config = dict(
    bias='all',
    moe='top_k',
    warmup_steps=1960,
)
Rows from block 9 of a small image embedding model, named by matrix and row number. Rows with one number within an expert belong to one neuron, the router's apart. Each number is 128 + 32 x the weight over its row's rms, rounded and kept within 0 to 255. All counts start at 0. Numbers have three digits each.
After each expert's rows are labels from the 100 images, of 14976, where the router gives the expert most weight on average: "responds to" is what is common among them. Only what is clearly more common there than usual is listed. The data: stained colorectal tissue patches (NCT-CRC-HE-100K).
# router: router (model.blocks.9.mlp.router.weight, 16x256, trained with AdamW), inputs 128-255
# up: expert up (model.blocks.9.mlp.up, 16x256x256), inputs 128-255
# down: expert down (model.blocks.9.mlp.down, 16x256x256, transposed), outputs 128-255

# expert 10
router.10:140133149108116167140169171176149112104104178086121107109136134128135148122166173109094089091185132134155128105074087146117123129132136078109064060166131136140151194110132209109139054099106150067138129109165107085108100124160137049119112118109144142086065158111135133104130183147125083173167097123105179093164174125095079154103138152117110117147095101152194143130132092151177171108149
up.0:126190151107115110177094140108127122077148163122177152111177110130113124215115169147172096065129088080119129187068134114083131112131133198151154140119088129087109175106093129192141139141126098155111148100111126174104111127101158096133173134111154134115139114089136107131123146120087172211144144163060193138154093064105106104090146114124134154175166130146159173132144150107113144091108
down.0:129138133134148127182138131120132149104096069133148139114168138141130165080137139114134229193087163092140143193096112123166078082128178201118128152160122150173107059196136142113044163165213143132162084137122153161126135114146127165091130063140085101142180129157116119120086113170046133156166120125159095125161188195151149070134117115158154100081090126164166130142152098138113155143124
up.1:089160127102143075104188120135128124125085140160107142160112092103130060064162109161143122159114149079103177138143118136065182080165091172205114124130164194138162105136118065151133149148113151163061152108104128110122153111110075114129088160147142095117148088107156152104130197139122145155103152092121103098119092130147130109137126153100085095131146100148134096168146145139220145101091
down.1:155133141207108086133070140182105113156133056166135118141124137140106119125133117113150095145112149141164071172087111166118121139094093157117074105114131109087096116135101138139093125132061173127103155096142128057184118153143174182109115105128143125152142113126042110124097121140193131142201140191096139162140101179124063114132139131127214078144108122147099119147110073106121175133138
up.2:098048085102143122134121157126087110111142090052126139100152133187085092125177076115137102145208103147161134153118134119137144195110106065184153140131117115120150135151102084173163214161140065090167126190144096195127150120078108130128138118122099137108149096123163142115099114059122094132148097084140149087155122122137153153127125125168175154163129166061136141108086128067086105153069
down.2:151075150115114118172086146051172139077156175117116112141117152169163118114132103102148164224154158057105065133160175113095118123172159164104126193088103101096185150098142147131196064108120094174147147165076086097157143140106199057077157150130098208102116107128089095167133123116121136120198154147159069129138155071066135178126157160157132142104109150130159128155106116093150168149176
up.3:098136162065108109106075158138136170086144162142106150176094128140120154164125122121118203150151164115138145078119117159141155059156152203103100143125098171142144129193142061142109135116140098151159119141093125085159104093139165133104173144133097063099142126117129122188147075147156104167081131134174173152127133141128190131150083231110153096116118098178137105091094170128165124107117
down.3:125088139177064113149150104161044086094146112109117134155158151127143159108109112203164102148121080234190131166091119151157071076135152129145174143145128183140125091100117148153162121132108076188160161137162105151140120194132150047132107114151117137126094149159141089120160122154121134077133142103149136102105132162200145158132134130069144124177118079150130156122126139117120151148160
up.4:143079126107146136114160150138142170136141077109105093128062146134188152096135114071118159160117086022151081104148162108117154090136117165168162081140162132136119098140121157142143208146147157152053141120169089072129148183143134119159135144111114178078210134057163153160113163132135132130094091147093184149105120170084112094168122106142074184105136141128111142116116134066127158163150
down.4:174122113134156123183122099146107141137131202178130128079092160156136148117117128134137147120153102123105159097117157126141159106151149126107154136110126088156156083108080145129138131108045109115119130127146105070136124184135124141126112098129148103093166139162118113131180115182123141136135125199076138106051142132146126098086163060078141131155130151123085033174141116152175155140075
responds to: tissue: smooth muscle

# expert 5
router.5:163100149149086168170130115095156144091044148105113117140185157158132167124136179152130126107147096090169097131112104106122114165128109162164121165133109160199149122060074083109173131071166151118076106146092127093117099136137141147106114128137094123136158095060073208057082174156186114127077129075150105083143123112129095094109141050140116131081115097189153135095073046133144201169155
up.0:146167156063103122155065176091157129125080175128115118135142111152127138064106165065066229107127121144123100083137119131126141057131155182138066087142137113208104116113166110147116128108146150132167077165089116154106122145126111171097176185157179168081101109079044174091138156081105091158183124108158094113133117158121121161156139122135189100176131190153127099112147079135149182130134
down.0:147174115182149142148099143164050158155110105105129161126121134119132101119107140111107140136110170113124142172173064163175116166146138100116146120077124060106133014105061170104138132139102111099084080103051081128131155167052163179137131121162112120120125113153203125104149144115181120160176091111167202113097118119073110140158124106092107096185154077151131140125096124123167090168098
up.1:128115174145111118196157095124078138138113127111094086115137165130132109104122142190083081120162122159081134108133083114105114135082166124154115141104122103071155073141168134092117102143169103139170068130102196107152125110138137152138140108150087153122146163106166142162177158110161123100092174194108091115123162140110083145090168184202120132166152130165124026114089153047138133119101
down.1:134093138111133115138103138149153132058209173161121120153176125099116129126154121078173122120149137120145057178108134103132117121094141104184111088138108119115152160121153117102069079129096242117081206164154163180073100128115131131128074096098146108146110122124112110098118120065138129139078167120080144117181241181145092105164126143094102060096127143156103140135140171162134136129111
up.2:070132126128129122117113140152141093143181145095157074144123106148103130073044160053146081175076099212129141144165165146124074159124095160110119135172131171132133125093143090071072098070095118122118120125123173151164129141144159130157110147080108066122127182124149106097093127079107153179128089128116194210110100156105116096081110198163140084149134096125099137123159107193103096139154
down.2:165046175086132127104134144150163089126114099101135109074106098080132098119162134154122128101120149123133142073083197120115132098128094137178108110106116156106130091164132186131129174169117152130160129137156124130085077114111141143076178172137019115125156135053119087106099149182097133109130142210167097086093118104128139131134146092119145153096128175064109137162097176131159163213120
up.3:110059095095107119117138123118152139132160107146118110113159115166145089147105078127056164177143121111171129099148049176073179145077151192103130122152130087111139129071080122131107160155123159190161133135129133126150110085091113083104124118174094070151093089151167139128156125143176125132151180128104085139147075172132123146136159128097082139156137141149085158147142151103141124054134
down.3:085173172114120123094195131158086128154137124130129107147118167181177136114106156042155143085157102170114090193141126111122143112108164056133108090120141160130112140174134139102099170090147133091119081141181145158137103149168128177116145126066137108111073116103131142123135121112128112148089094148148140141072185113100184175138148133119132189117086142054146143158099080093165119158148
up.4:095079089139144140121137151081090130159147121158172141174122129133148170100097113129131124097116120000120150123150130111149086164114142193142094120149099141153117173134140139106128155165145123161097142143161184159158172109146143123176170111093153129098115206148097128131090080100164144104097114135088120141093133118095130086095128150109129111227108093154145186154072123143141134181102
down.4:151058144119131139107137125121127109127152123177119179101080165081163195139142124110129124112111096130165125096090138115160057141165128171144108061119108106111115170132151153196094158109081121116181116064146124136106130141154122114179144075108102155141103115125142116110127161112155132165180159152079183116118089190053110213145068131192100083169110124109056105115152164153133099096153
responds to: tissue: debris

# expert 7
router.7:130189068158147141107104187184123162103134097105143148156114140132192081150147140137153129157166196138099187149154089198092122114170105136119101134122111147089132086135076177141077144147106149119122117086135096142074159135102105132099124132149145075078163138178162129151163099122120185098101183136148142132157165075125161114135178106121089122191168161169133135089147179082126126132109
up.0:086111138085102158101067148094126157119147134158118112211099082117118076110114090123082159057143088103147089142087135090162156144151133103101092174147145136114160117124128093082101152099093136156174162036173164156119174130141125146097108115145096137117085165145101160083133165153142112119091140107105131147153108149128120121146152145088088156115094128117178097143175121082132114180153
down.0:130152171127169113103107184114082098128164121205127151107118108120169122117103129094179112140084100116135167070167167142122108146175099114110160135125130117139137190173175164128199166099127105044134109131137138118091071123158135115073173088121150153150126139155215214156154167136183118097123142179128153106164136118104154176080137110126131134137099115138131107208124193158130134085092
up.1:124115118111139146106070148076172149139144112134135095166151076115127061207130115095087077124157154108154113142161129150142140135154183124201130100122183064129095081162172161140153135129165151157181083108128144135139055188135119101140138174085111146120141141187158171176152094144105121123162159210107185145112110156107127068157183099138101150085147136113142109213144138101147088090167
down.1:126059119079178096099108166105146132107212169132111090122124147175122100136113121125158123138122105153152137091149161138162141240146145119088090130132124133167150096106128102143225153125161144171157177116130115128100084161116124165109175099051106180146106143110110114143110127158135143076113102142116119178088118185093109196141189161106119105137125141139157124189125106146142107074079
up.2:115099137134159176138115167084128144090132117067087164103143111147099105128096089157142147172142198164145156124050093165172089110098103106165175149180143112126083172149178113118106125125116138127132118127142172111137144209079127097173095155138057145073121160090089152099118062156129094144100106102097063105096140126134137115123182186111134166069068184157096091121151119080163142155100
down.2:161104106115126131098039143173177155110140124110128087080147171181105120082135077045145113143123151200150179094131098139110099116117112162090119113127103148129126070127082152152087144083092135155163110139113104150117164155160189111130149168169080061098118186139131160107122133108162149101129107153121168100160097143166171113130155129129134092111132083137108135162154104067132118124144
up.3:172096063114079146129133165164146135168155131148093125126117060201065164164131147187171183114152182140137094102184074138138121124097127067138082154158115138153105144082183123168077147103167153119181120166134151092128134129147120123099145140119089107116136132106101136097117130109124141106120170121169069119118140140140124149141142130121045186090123109110101104041104105144143141144130
down.3:153144117111141104132135100158111220123120131091127143151128114163128112084106159112049108131140114146094139115075158136142159123128146095151170072141157089157124146182116155134116144145097114166132111081190114102212123139149109144158118143102126146148156135181125142161131128182194166111196100109071174102105175078157113145190209150098198103157115187135162185192207128175121104030131
up.4:155146207189091100165104112136111106178167183108104154113131171116168151126129079131111137106117124193121162145165215214161094064076205212159125111114097119127119099100093110059107154122089117126109119087131127106133158079080135144189109130179108080138124093125225078100172176117132147135142140127111099070128097169095108120126174121112159153155164121140117119105114132134149119122149
down.4:143120065102138171132148123109173096117136047110107135073145119162141123148135135110162171110173155103112115112128115159115246148105119108092154095160141088111172168116154121180112167180199132180083103173120099118177139212146168162048112130131137111142168139157111133148155124147102137069114133134122083164112153129099137139111146128123123181138082104179156087103118167102175199113086
responds to: tissue: tumour epithelium

# expert 4
router.4:184090125148099164071182114177140215105122095134131124178139142142131077101105180123126107156164071140116099098108081156130094116141136071095092121136161155115093132149136134180129099085117067124149107148157129157154112107189099110077140125122127107136098158141128111175157156189133119158135135109129130133119107118212167102150166200093079175154080093165114165129125120153116069162104
up.0:096107095099137126055124174139138161140092146132148121119151119113208139100139169117153080149092149106093159101125131107080132150135154140091181157149080115143175156161129104124093131106052101113133046100115092102082115124182096100122157126081093144149140104161114072155146106117186102165172142107203127148138143131166129148095151091121142139098091162102114166138124155096119098159107
down.0:149125151129135079047122085152125065116080110148093121123157129107082132111090122157158160094179106127084162113030142122135125105119124176126103136158148113148137204111029106134010123154148181075169143123107120156177130155125179128119168074087095087126155125153127129130185136154118134138123159123141092119143096130097093129105095070192125038134120154081073124143123125166121126118121
up.1:174114085107057103142177096081177168132082136124138105130136169137134146097159119107109106157095137138131138120150115154140150129112179184061111128129131061143129044116099101144181161203107061140196111158104157147132085123129080117135110128073078143136072137171109173115099098182136095158161105154094140138095134142143085114145179144061116088104142096171145174126215064138085096116175
down.1:127092152196143074132166107104169089106149155124128146090129095046133131149075170111151145148151136143154149114179144118145111170096175114206086186127124130124128175156163133133155113145115139146038115148100139082157030109191142121141179187149103111081098121117155124131095175147126135089172141151141158138115104130122129075074023131162124155094110147060085141130119122171072140165115
up.2:130115139139127213176135070141137083128130163136174128145101105124099079149120090185153165153097162117140121179119144136133156071105135098138098113127163155143138170116159134160120186090102147131102081110132120099117141136162153131157115163130064163092121176126115055111107080153149121132070159095139071182072140115098116123092199130159054120164156095094118130162112134159123133139048
down.2:112210113176167179109084093146131113162090170186115175090140111113098114147126152164146130109102098122130129127144120146081167131130113098085066160091133147120145091158132132131157125097111160103147139124139122103150076140118134187059149118132101138140138130200128153156115131084114131145166114236103107102226096164136091058120127150195100188130169151130198149120139121146085086150157
up.3:126171118118145133196141189082132134105152109135101183072104122132124152129126142075135103100100161165152150117143144084103119092136124154101149135081117119103110141163140092162136120152051156193192133177147100172118096147125146003180105129096140164114153116134150137195126134122123076137149136130144097138149170166138164132098088125135088083115095057072098177077089149110097163110121
down.3:133105121191135154141103195117108141119089113124124114137097179149135140169148113184115145156145089162115205139133121164145161119094205079073087096103132154119151087120171107176147129114138115139097076160146125178050107097128073175097157126124154094127145119123151130127095116136152137168157083105063118181085150152067083109130198125154139169088187148093133170143040120082128129121152
up.4:163169126057161189139153126177148126129117062103148053150124143057159100108176134145173175083119203141110118080096077202161151083116134108096139099147075172050108130143164118179135097123134149113097103095098100131140183158177121144145148198125134143143185130138178029132095103095156228131089096113158154121138200089101167135121122163099141124131131174127096176123120160101089160120091
down.4:076160194191128134141078131086130103143039148075116110117113156138137118138113118151089106160114109151136181169122137087077120161109118087145148191152115112164086075146111151163131127126129097104110142070178135121115186117118134111184198157070125075145139120120136130127050138093145111147113119159137127192150144095155150144071080152090152088149139116119075081116127106146075091088130
responds to: tissue: smooth muscle; tissue: debris

# expert 1
router.1:124121137139148061132071166139153140132137120141135139131119128156099129080126145054186160100136106103105105107113131147146120107163131123145126122115165084051151158151110064147129078107097136125157171061115106108133106134155171086137136108167150138085086171218237098125169115135125166230106139117147134126175119141045173184150173134121155145119112092105133105120090158115141150088177
up.0:078139138146133123178097179111162188124104102145154095126127084136146123154162085116135218162154094100086170115157154087141149157117134165124116107116135204116082111170134152133042153189133165119122182126123191143131124171119128123148138168126113095168104155126101115116167117157128153126157171159094130159122161108136082123109152117130125162141113135104091074113159151128122136140127
down.0:108206095191130077113129116167057144148070118083158108107098182084138143140188120099172120140132169116136173131168121134088101159124111146112143156140099137096137113125126135100132165110139073171059130081097115095168160195165057112088102142164145128129146129164163125115106153108103115087133149123142131117212082164102117121124097153115099133082191162219096127110121079142203074072117
up.1:180175126227078166167136089123086129112137124194121145106139108105128135123112139068135163133104165075154115118161099072070158142197132076151149140141149144067126114125202153158137139148120148078120161138148148094163155143100101112132116112132120175088114226098096121147112095117136107117147087127139131084147123083190066128126141068109072103073162112109129104136136103099123112206071
down.1:100122126083124107046118120126123186121153167145149103170139111124151140118131112123129058121145172130186172093119103066125149157172171135132094136165143133107134163088080119129062162143069130139096120092088097178166049147143111140114165134141100158138120141134189093113103131239106154128069116163109100132117192158121154154133107084178142133103094051124144128110087042101123152153126
up.2:120172092112125173146117121166106124062114088146158142150056128123154156111113174170120140095124155176153169111157111161068209158135125128099229193161069120127158137112158150148103151110107108088159184120117086180152135162068123138160104135118133134071123104076131192119120080098077200169137129114097179111146110131148070146145083151149154070095137173109078169133101096136127058076189
down.2:159134155147135139107089121172149119051090118107133121127117152160167076135133166159142109183089147097124136134171140115089128101116096075156097163110154116114113087187147096121103104202137137141125158148174170098124136142123039101183162164167139111127085122160087156124093137163149140184161145132106064096123156126092105061110096066072129156100150112128061115142141072102042141130100
up.3:123114150110097109116124162078167183177088149129189136153106045159148124166165115102152155121113201122117180167114125054109085135140094179171130145130141141148162170154110161133105102125158114113150116149152149128132057096092144096102164164165061147106122064119082177108170161079115123117152151113140122128102142100145068203171140053073169130090098140106119129161139117112083122156091
down.3:119115109093121159134182150177136100171081100165141117107085143158131131075073103163170124131147141167134166096105116135175152198140157105114156060124129143123144143156143127109083049163061108075142126113152100120107185124146117143154137128100080154126122165188172117125123133130102134150135119084159118125121129112150156140143139040120129122138172130175116168156135111095084190102119
up.4:140087062120128160064107145092161156079119131157109137164099147125176113103167090157167138122190111096160183129084131130208115143070122167141142177157124184152135127120159162115111114172153085131131065101119080139117105080091135146156147121128117151132095123141119100143147119086167152111122103142173148138137099134124142176081117097096098141111174149128118181146098127135171150116188
down.4:158116116128129150166165146137119117148114110052104166036048113125109089131151131128170101125073161136165136114145114053178171110104174124187191169089134175107138159155086160132140086137111145115130122160122110111106106160119081138071116126112114093107106122112131130141146157075087125150113135132127168159100128169166145173100061188138169192129138050168084103166158104147106156083153
responds to: tissue: mucus

# expert 13
router.13:091118212132135106151112112080087099135172083119148162142156180100073138075141128176158136155115117119145182120096156141118096096117151117109094126137147158144100154185108166107088154116108110088094125166158103116177130101139164108135139139143146132129114103125109076098061105065117138103140114151187051129079113152153120124091040136130131149057045098084109124122125168133114181128100
up.0:133145128115133087127152096075106141139156149173147085122140114110147115099150152153146101138129105110136127125099148145066140107106161084087143143128128175145178122112105101108129113205088102111052104191182095125073094092127143104126082084106065125141125131200099111148097189134118105112143159138126177119149156158115135166158141086193079076165125164147114088150081125103157124189133
down.0:105097177132123126148167180110184044101105113137132089127188152139119118171110108085136150127130107113156074136113119073148164145165133166143138153094114128078065145080109091121113161173135119156123146136118143107112098111159131143156114152120146192141159116212107124146152112091111121153102124215162136089117133133129139058133171108156168105111117086167120135173073166129135166102092
up.1:156183102123121154144142159146164144121097127166060128101099079087125194133123133137094142096073181146118108193129157125167071157122115102108133157149131137127083135157192182118126097117115113116189126084115143103166105119091139141104209155171126061088154114138087113132120111109126127084116137086147069162109146122110149130182224161153133144118141156095081094111135135172113065118105
down.1:065114147132106098115097128068140089020171111059108172057163126143149101142136110095113100033140117163093150103083160143124153129144098085162114096136122137130156106091129131141157145154103164137109190158201120145155094082158100099110141137059168128125166146138119145139116119145122123106148123107155130197146146137114120134146086081129061144122161182141152134125152091126154123177162
up.2:107098101121130096138088127047139148147142166064134075115153151121128160166068105094063090148149128131111164129160116169169093128132090100127126133126159133072098127104098165132118115083133106114117189168170108104178175143151090175167165108155104117185131105120117143146123149229119157136120106138124112135100190110211100116112131157108213059064160081140083093129160184112121125084160
down.2:078185121136183088181116153101192069143058110074126091139119094130122114159137140086144127122130209179095117087150131188109165113074105156129123102097136126163132112131089146112159125111103095142194102164082125144140084131104135131217152126105161153109166116104138109153144100115130152116163128165096095151095138084108191192134112119169127127135126100154128143103142114145068127143099
up.3:147109116106128107144138074111111109144122134108141179182172078094152091073116118122134133103155122140107103154132159173120155150179135100139146093164113094138141083163152057093130086169149155156110171173121112121194105144162151106183152172140151131135098120129138149124111143149135154076065164110095149177141106117114160171161095108159141126082140090125158142075125148066166096063144
down.3:155198108096128129124098199103255173104135186129101086140102165115068117113177108182097098127111083107147181124109153150141081102183135222119128109123134128118063133072149141115132164134146098091177149042135160078132139122109177115124112155133146153095193140147105130112144151149192130121177093100127111098141136094223123100154087128148087068168152133160197101135122150111092103159095
up.4:148129100168186100094220168153135122125127156158160111137097191088138122091160122074146180135163116097133147144122124132127101137176104101084083108138146193132072194131121141072122145097105140107109127151141126094083138087106095076147125092117177114142134133039068077129136162171186134167143107166122105148117146157141131138118151140144105132166162202136172176133185141169117151149098
down.4:153117098129091147219127137133085137085113120106133140111126112101156172181100116127179100171148106108131143123133073145055113110142137135043059143176139117114143123088130148145156104092126092122102161179058115076164132131145088121140075142147132092120120110111101153102144120071116136120088124135094061129143059084110159086161165103143102134089116097050124153099071153151113115114105
responds to: tissue: cancer-associated stroma; tissue: debris

# expert 0
router.0:105162178110123115108170095115169082160122102092146115104164213078161121142091142150126119148083155080171149110176133086186128135172101197143103174090141141140111111147099084047187091125108151124188115198171107099105167114153065093178105109144161071134145154120108166133137102128144159117170087087138140105136208169098167097117096111116100121167151189104104150146137083070109111123125
up.0:120130120129085133133074103118158105161127168190126106124092104109125092094162103073166101167165155143061134146093099147150101138094109098143074127110111132125118039162136113186124104092109157129131166092103071106102137062104132139182135098109141102162163119110097111140115046131142080166089166159113172140131110182146092151173147147113113148175068135152155101140127205175153150160118
down.0:193115123145133140190201128092110129186065147121148110107126134153144189138133129144084118136142135145146104202065092154138109107133139209120094101125130115101090128137120150111069122125155128141085112047128104051141090122132180109108143133120170126104162114182088117105077138106168143145105107109143124148170117124092133135143191164086064080091108146097171191079162124108045114126175
up.1:128176163088189129110111154163181137118098200111157161117138116141164128176112137062165135161042138095160146088148175133153065119115159056070150120136125142103113113180165075133108106157100147080078124143164116068147165154128123079120121063116119143154142127097123125119125110094131169124169155137144083123099151160145085107167142099155135200138092141104077149101152097065059104076069
down.1:144151130158141109097161122164184071122155119036138115159130151150159139056199130129084156178126115071189073151080127114169096145113157081123135062132135142136131165125114155097120131144050148244149142102178101166133121077110160166129185043110178108109129113098184140114109100183116133117110129127086131132111099145095151062132122108120158098184076113104074120138135100094096117106184
up.2:193069101098145165205072115100152133101084122155120169135121100110097107143102121096142180101137101128120152159132109133120107124091142095182155194120165116182143141168128106164158135165179151147089100141051142072168115148183158226106138176136143112075116141102063139051135120134107107081164091161063147158142137131120145127141179120139108124204126117073132094100073127156142126062072
down.2:066095162127102095074152136127138148092150102107147116121113118150142125084059119128135120132107143165122143118152100212141137123163098099095153092127119127144162179153146096059145066130137126090143255149166120138045176119106184188148151066146149152149179095141095128136095122168195139144108111127133127099151103180131108106096111154109154094160092155054155115127095151111146098137155
up.3:121149093118117145129203118129094131155178110165117099153137126104108109102139106088132117098082167148114173232140138140098093098131099108122147115090134097117062139148158127100151135106145136047126149149145161088126124101193147132086156225121089146054137098142095094107132168140052115102181098112148134123073157150112044110093084146104062132116134123164170092154114149109135132103122
down.3:170127120109131091150137173114121185175063194087140101135105116115087161126138152122117195141123077120086155078079091146205163193066152136151135153098143143119138153090147136130099146091104160148168114143156135160140104144108176138164100133126173140109120145087118126105169126109119144182119131116110116117135087132137149127126086146121118117122194114116153133122026151125096150186116
up.4:097145189141140108096136167112057058142117198122132134136120140119153122124092130167186124170107128170141137094135130147068188083109127098067118126138122091086175172080110189115075128149092081192170105150115163069112118147070106096131136123134151117132114083170127147135146181169141170184151131171171171106108136131132120149126159101118141112084132099157082145074128133138164124153136
down.4:093144147151173146132068145136084088170142109113116109153161143158153135127116112079129150079120105100131123120059116060151043150121108198142126055158108160157093088168112132111124149122125166172151107076115138212154102160126117121096130139167142188193136140139124147130137122158027141182093147060121141153074139136101129121149162138104149108135135122092112106173127148113106131098108
responds to: tissue: lymphocytes

# expert 15
router.15:096096181094135064183123092092047075154093113113117102177113153121091158141175126114141105158156122143134124116089084130162175089158135079132244132102099131135123143122072147164121074106150073143145109135133142191128134117087172174165126102196116092152132162134127089187129098111118149110123072143125182150126109126115146156098112108174134165152088122132166088105108094129138071081109
up.0:105129129110127102152146137128079176131072124126131082147118145089131151147159106089134082080148115095112125139132131121121124143182102115086124142163141099168128100164137069129075104142032111102162172109129194132131107140171061107080139098086138080124128147141150148097119100150094189064097102144228108092164133158150156086187087113105113132055157114175057083097182113178127137147135
down.0:084150143111144130075098132098113169110145119087151120118129120107143132104075194048179132149090127114070138106100095160114117084108121117130142172124127053167111162069150143116099139109165086131140125209128092191095144163129128206116127123119073129147137094093129109133138141127145126136252126139090133161109163135112174153133116140126136176171092129166100154121114095125154088118101
up.1:126119165116087169128173143126172142168130121128120222152153150128126152043082189154195124041107093114161118120130111115185117054115145007103159137145120128125140155162151123119077131158148116106165144100160106176204173082082114138130136201080113136135143120166108142160136166169135184138119065119156100086125131142142139134124136078111079128127129118144068146078113092120110119161121
down.1:102205094141156151060155140116104139121187102143129086108105147129123124123135107152166061171142149129116129125163140057125176163096153176189133127142125124122146158114111134188085102106140139042149119117121177103043164152101146131179109138135145230127137137136123138134069106087088115151150142143111135140142152107178084124117131174156098097083146147140147109204180150110128081104112
up.2:156109103159103082123138091131142120154151158173184154142121099169128034115089124159130123107151125074144166180156123122166190205134102151101117076168152119101095161057124103155149197174128093179108172102100135072121103103085073167145111159119130127136125192185135153144078136123095221111132098159107156102173126139187108123159118152119112108122132077120069107134172174163086113125049
down.2:120081150167130145158122154176139112149077188170109142091110106119132146123132121082122130176085146178148151189144157197101113040133117155140086152118118120182100102130152162126223155141144217093121088100123143097113059122128133168063114096086166105140132099096182116118156105148133122091108073121134100110139174126092172076141086139128172133169073094182160123118128160115110089130159
up.3:131144136144125127111148143127155097136138093185148147103156121138103123185153152091183096116149157183157154111106119178092142137131162119110148149148120129188131110131177141169067166109102095104143161086160091140129124121160149093141128133082154090171150133111173148120091133184090103132061158056147138092113121151125154134183127137145107082134099139092069144100164150150163221125084
down.3:119128115160156145097086079104117162080080141182134131155124134058162121094154120140094203180067172163135107085116115131117062110131102122078131175122126110126139162153145160093057099112128167124146150141130165079093157106166113141166138112135111094147149094085120148143139123167146137127106140178112181152069127177130108140104106093122070133102156078082179140135209140135129064136125
up.4:142127081163112101119091130147195124141078109141131085096161136141151189149122163147109126172096103015157122138146111155111100118127145080079072076140131148140136175153137112140147133157139105113089107132085143106125150108124076204068083130118155169086106124191072112189091159127193147181178101089063184157130100124119134086136113114123127189109137102048139125119090091163112148142170
down.4:136154136065115125140061121165106092115115116142114130103114112133124119122076123123116114105134109137086086132138124069110153139151133096069102144123112140123102135146065152132131197096170123133132194124161105103156112212135094120199084086116156124135184128131049139133127123107164119107089151144152117117130149073129082141202157138111091143142082084136134116095104120096138170135131
responds to: tissue: mucus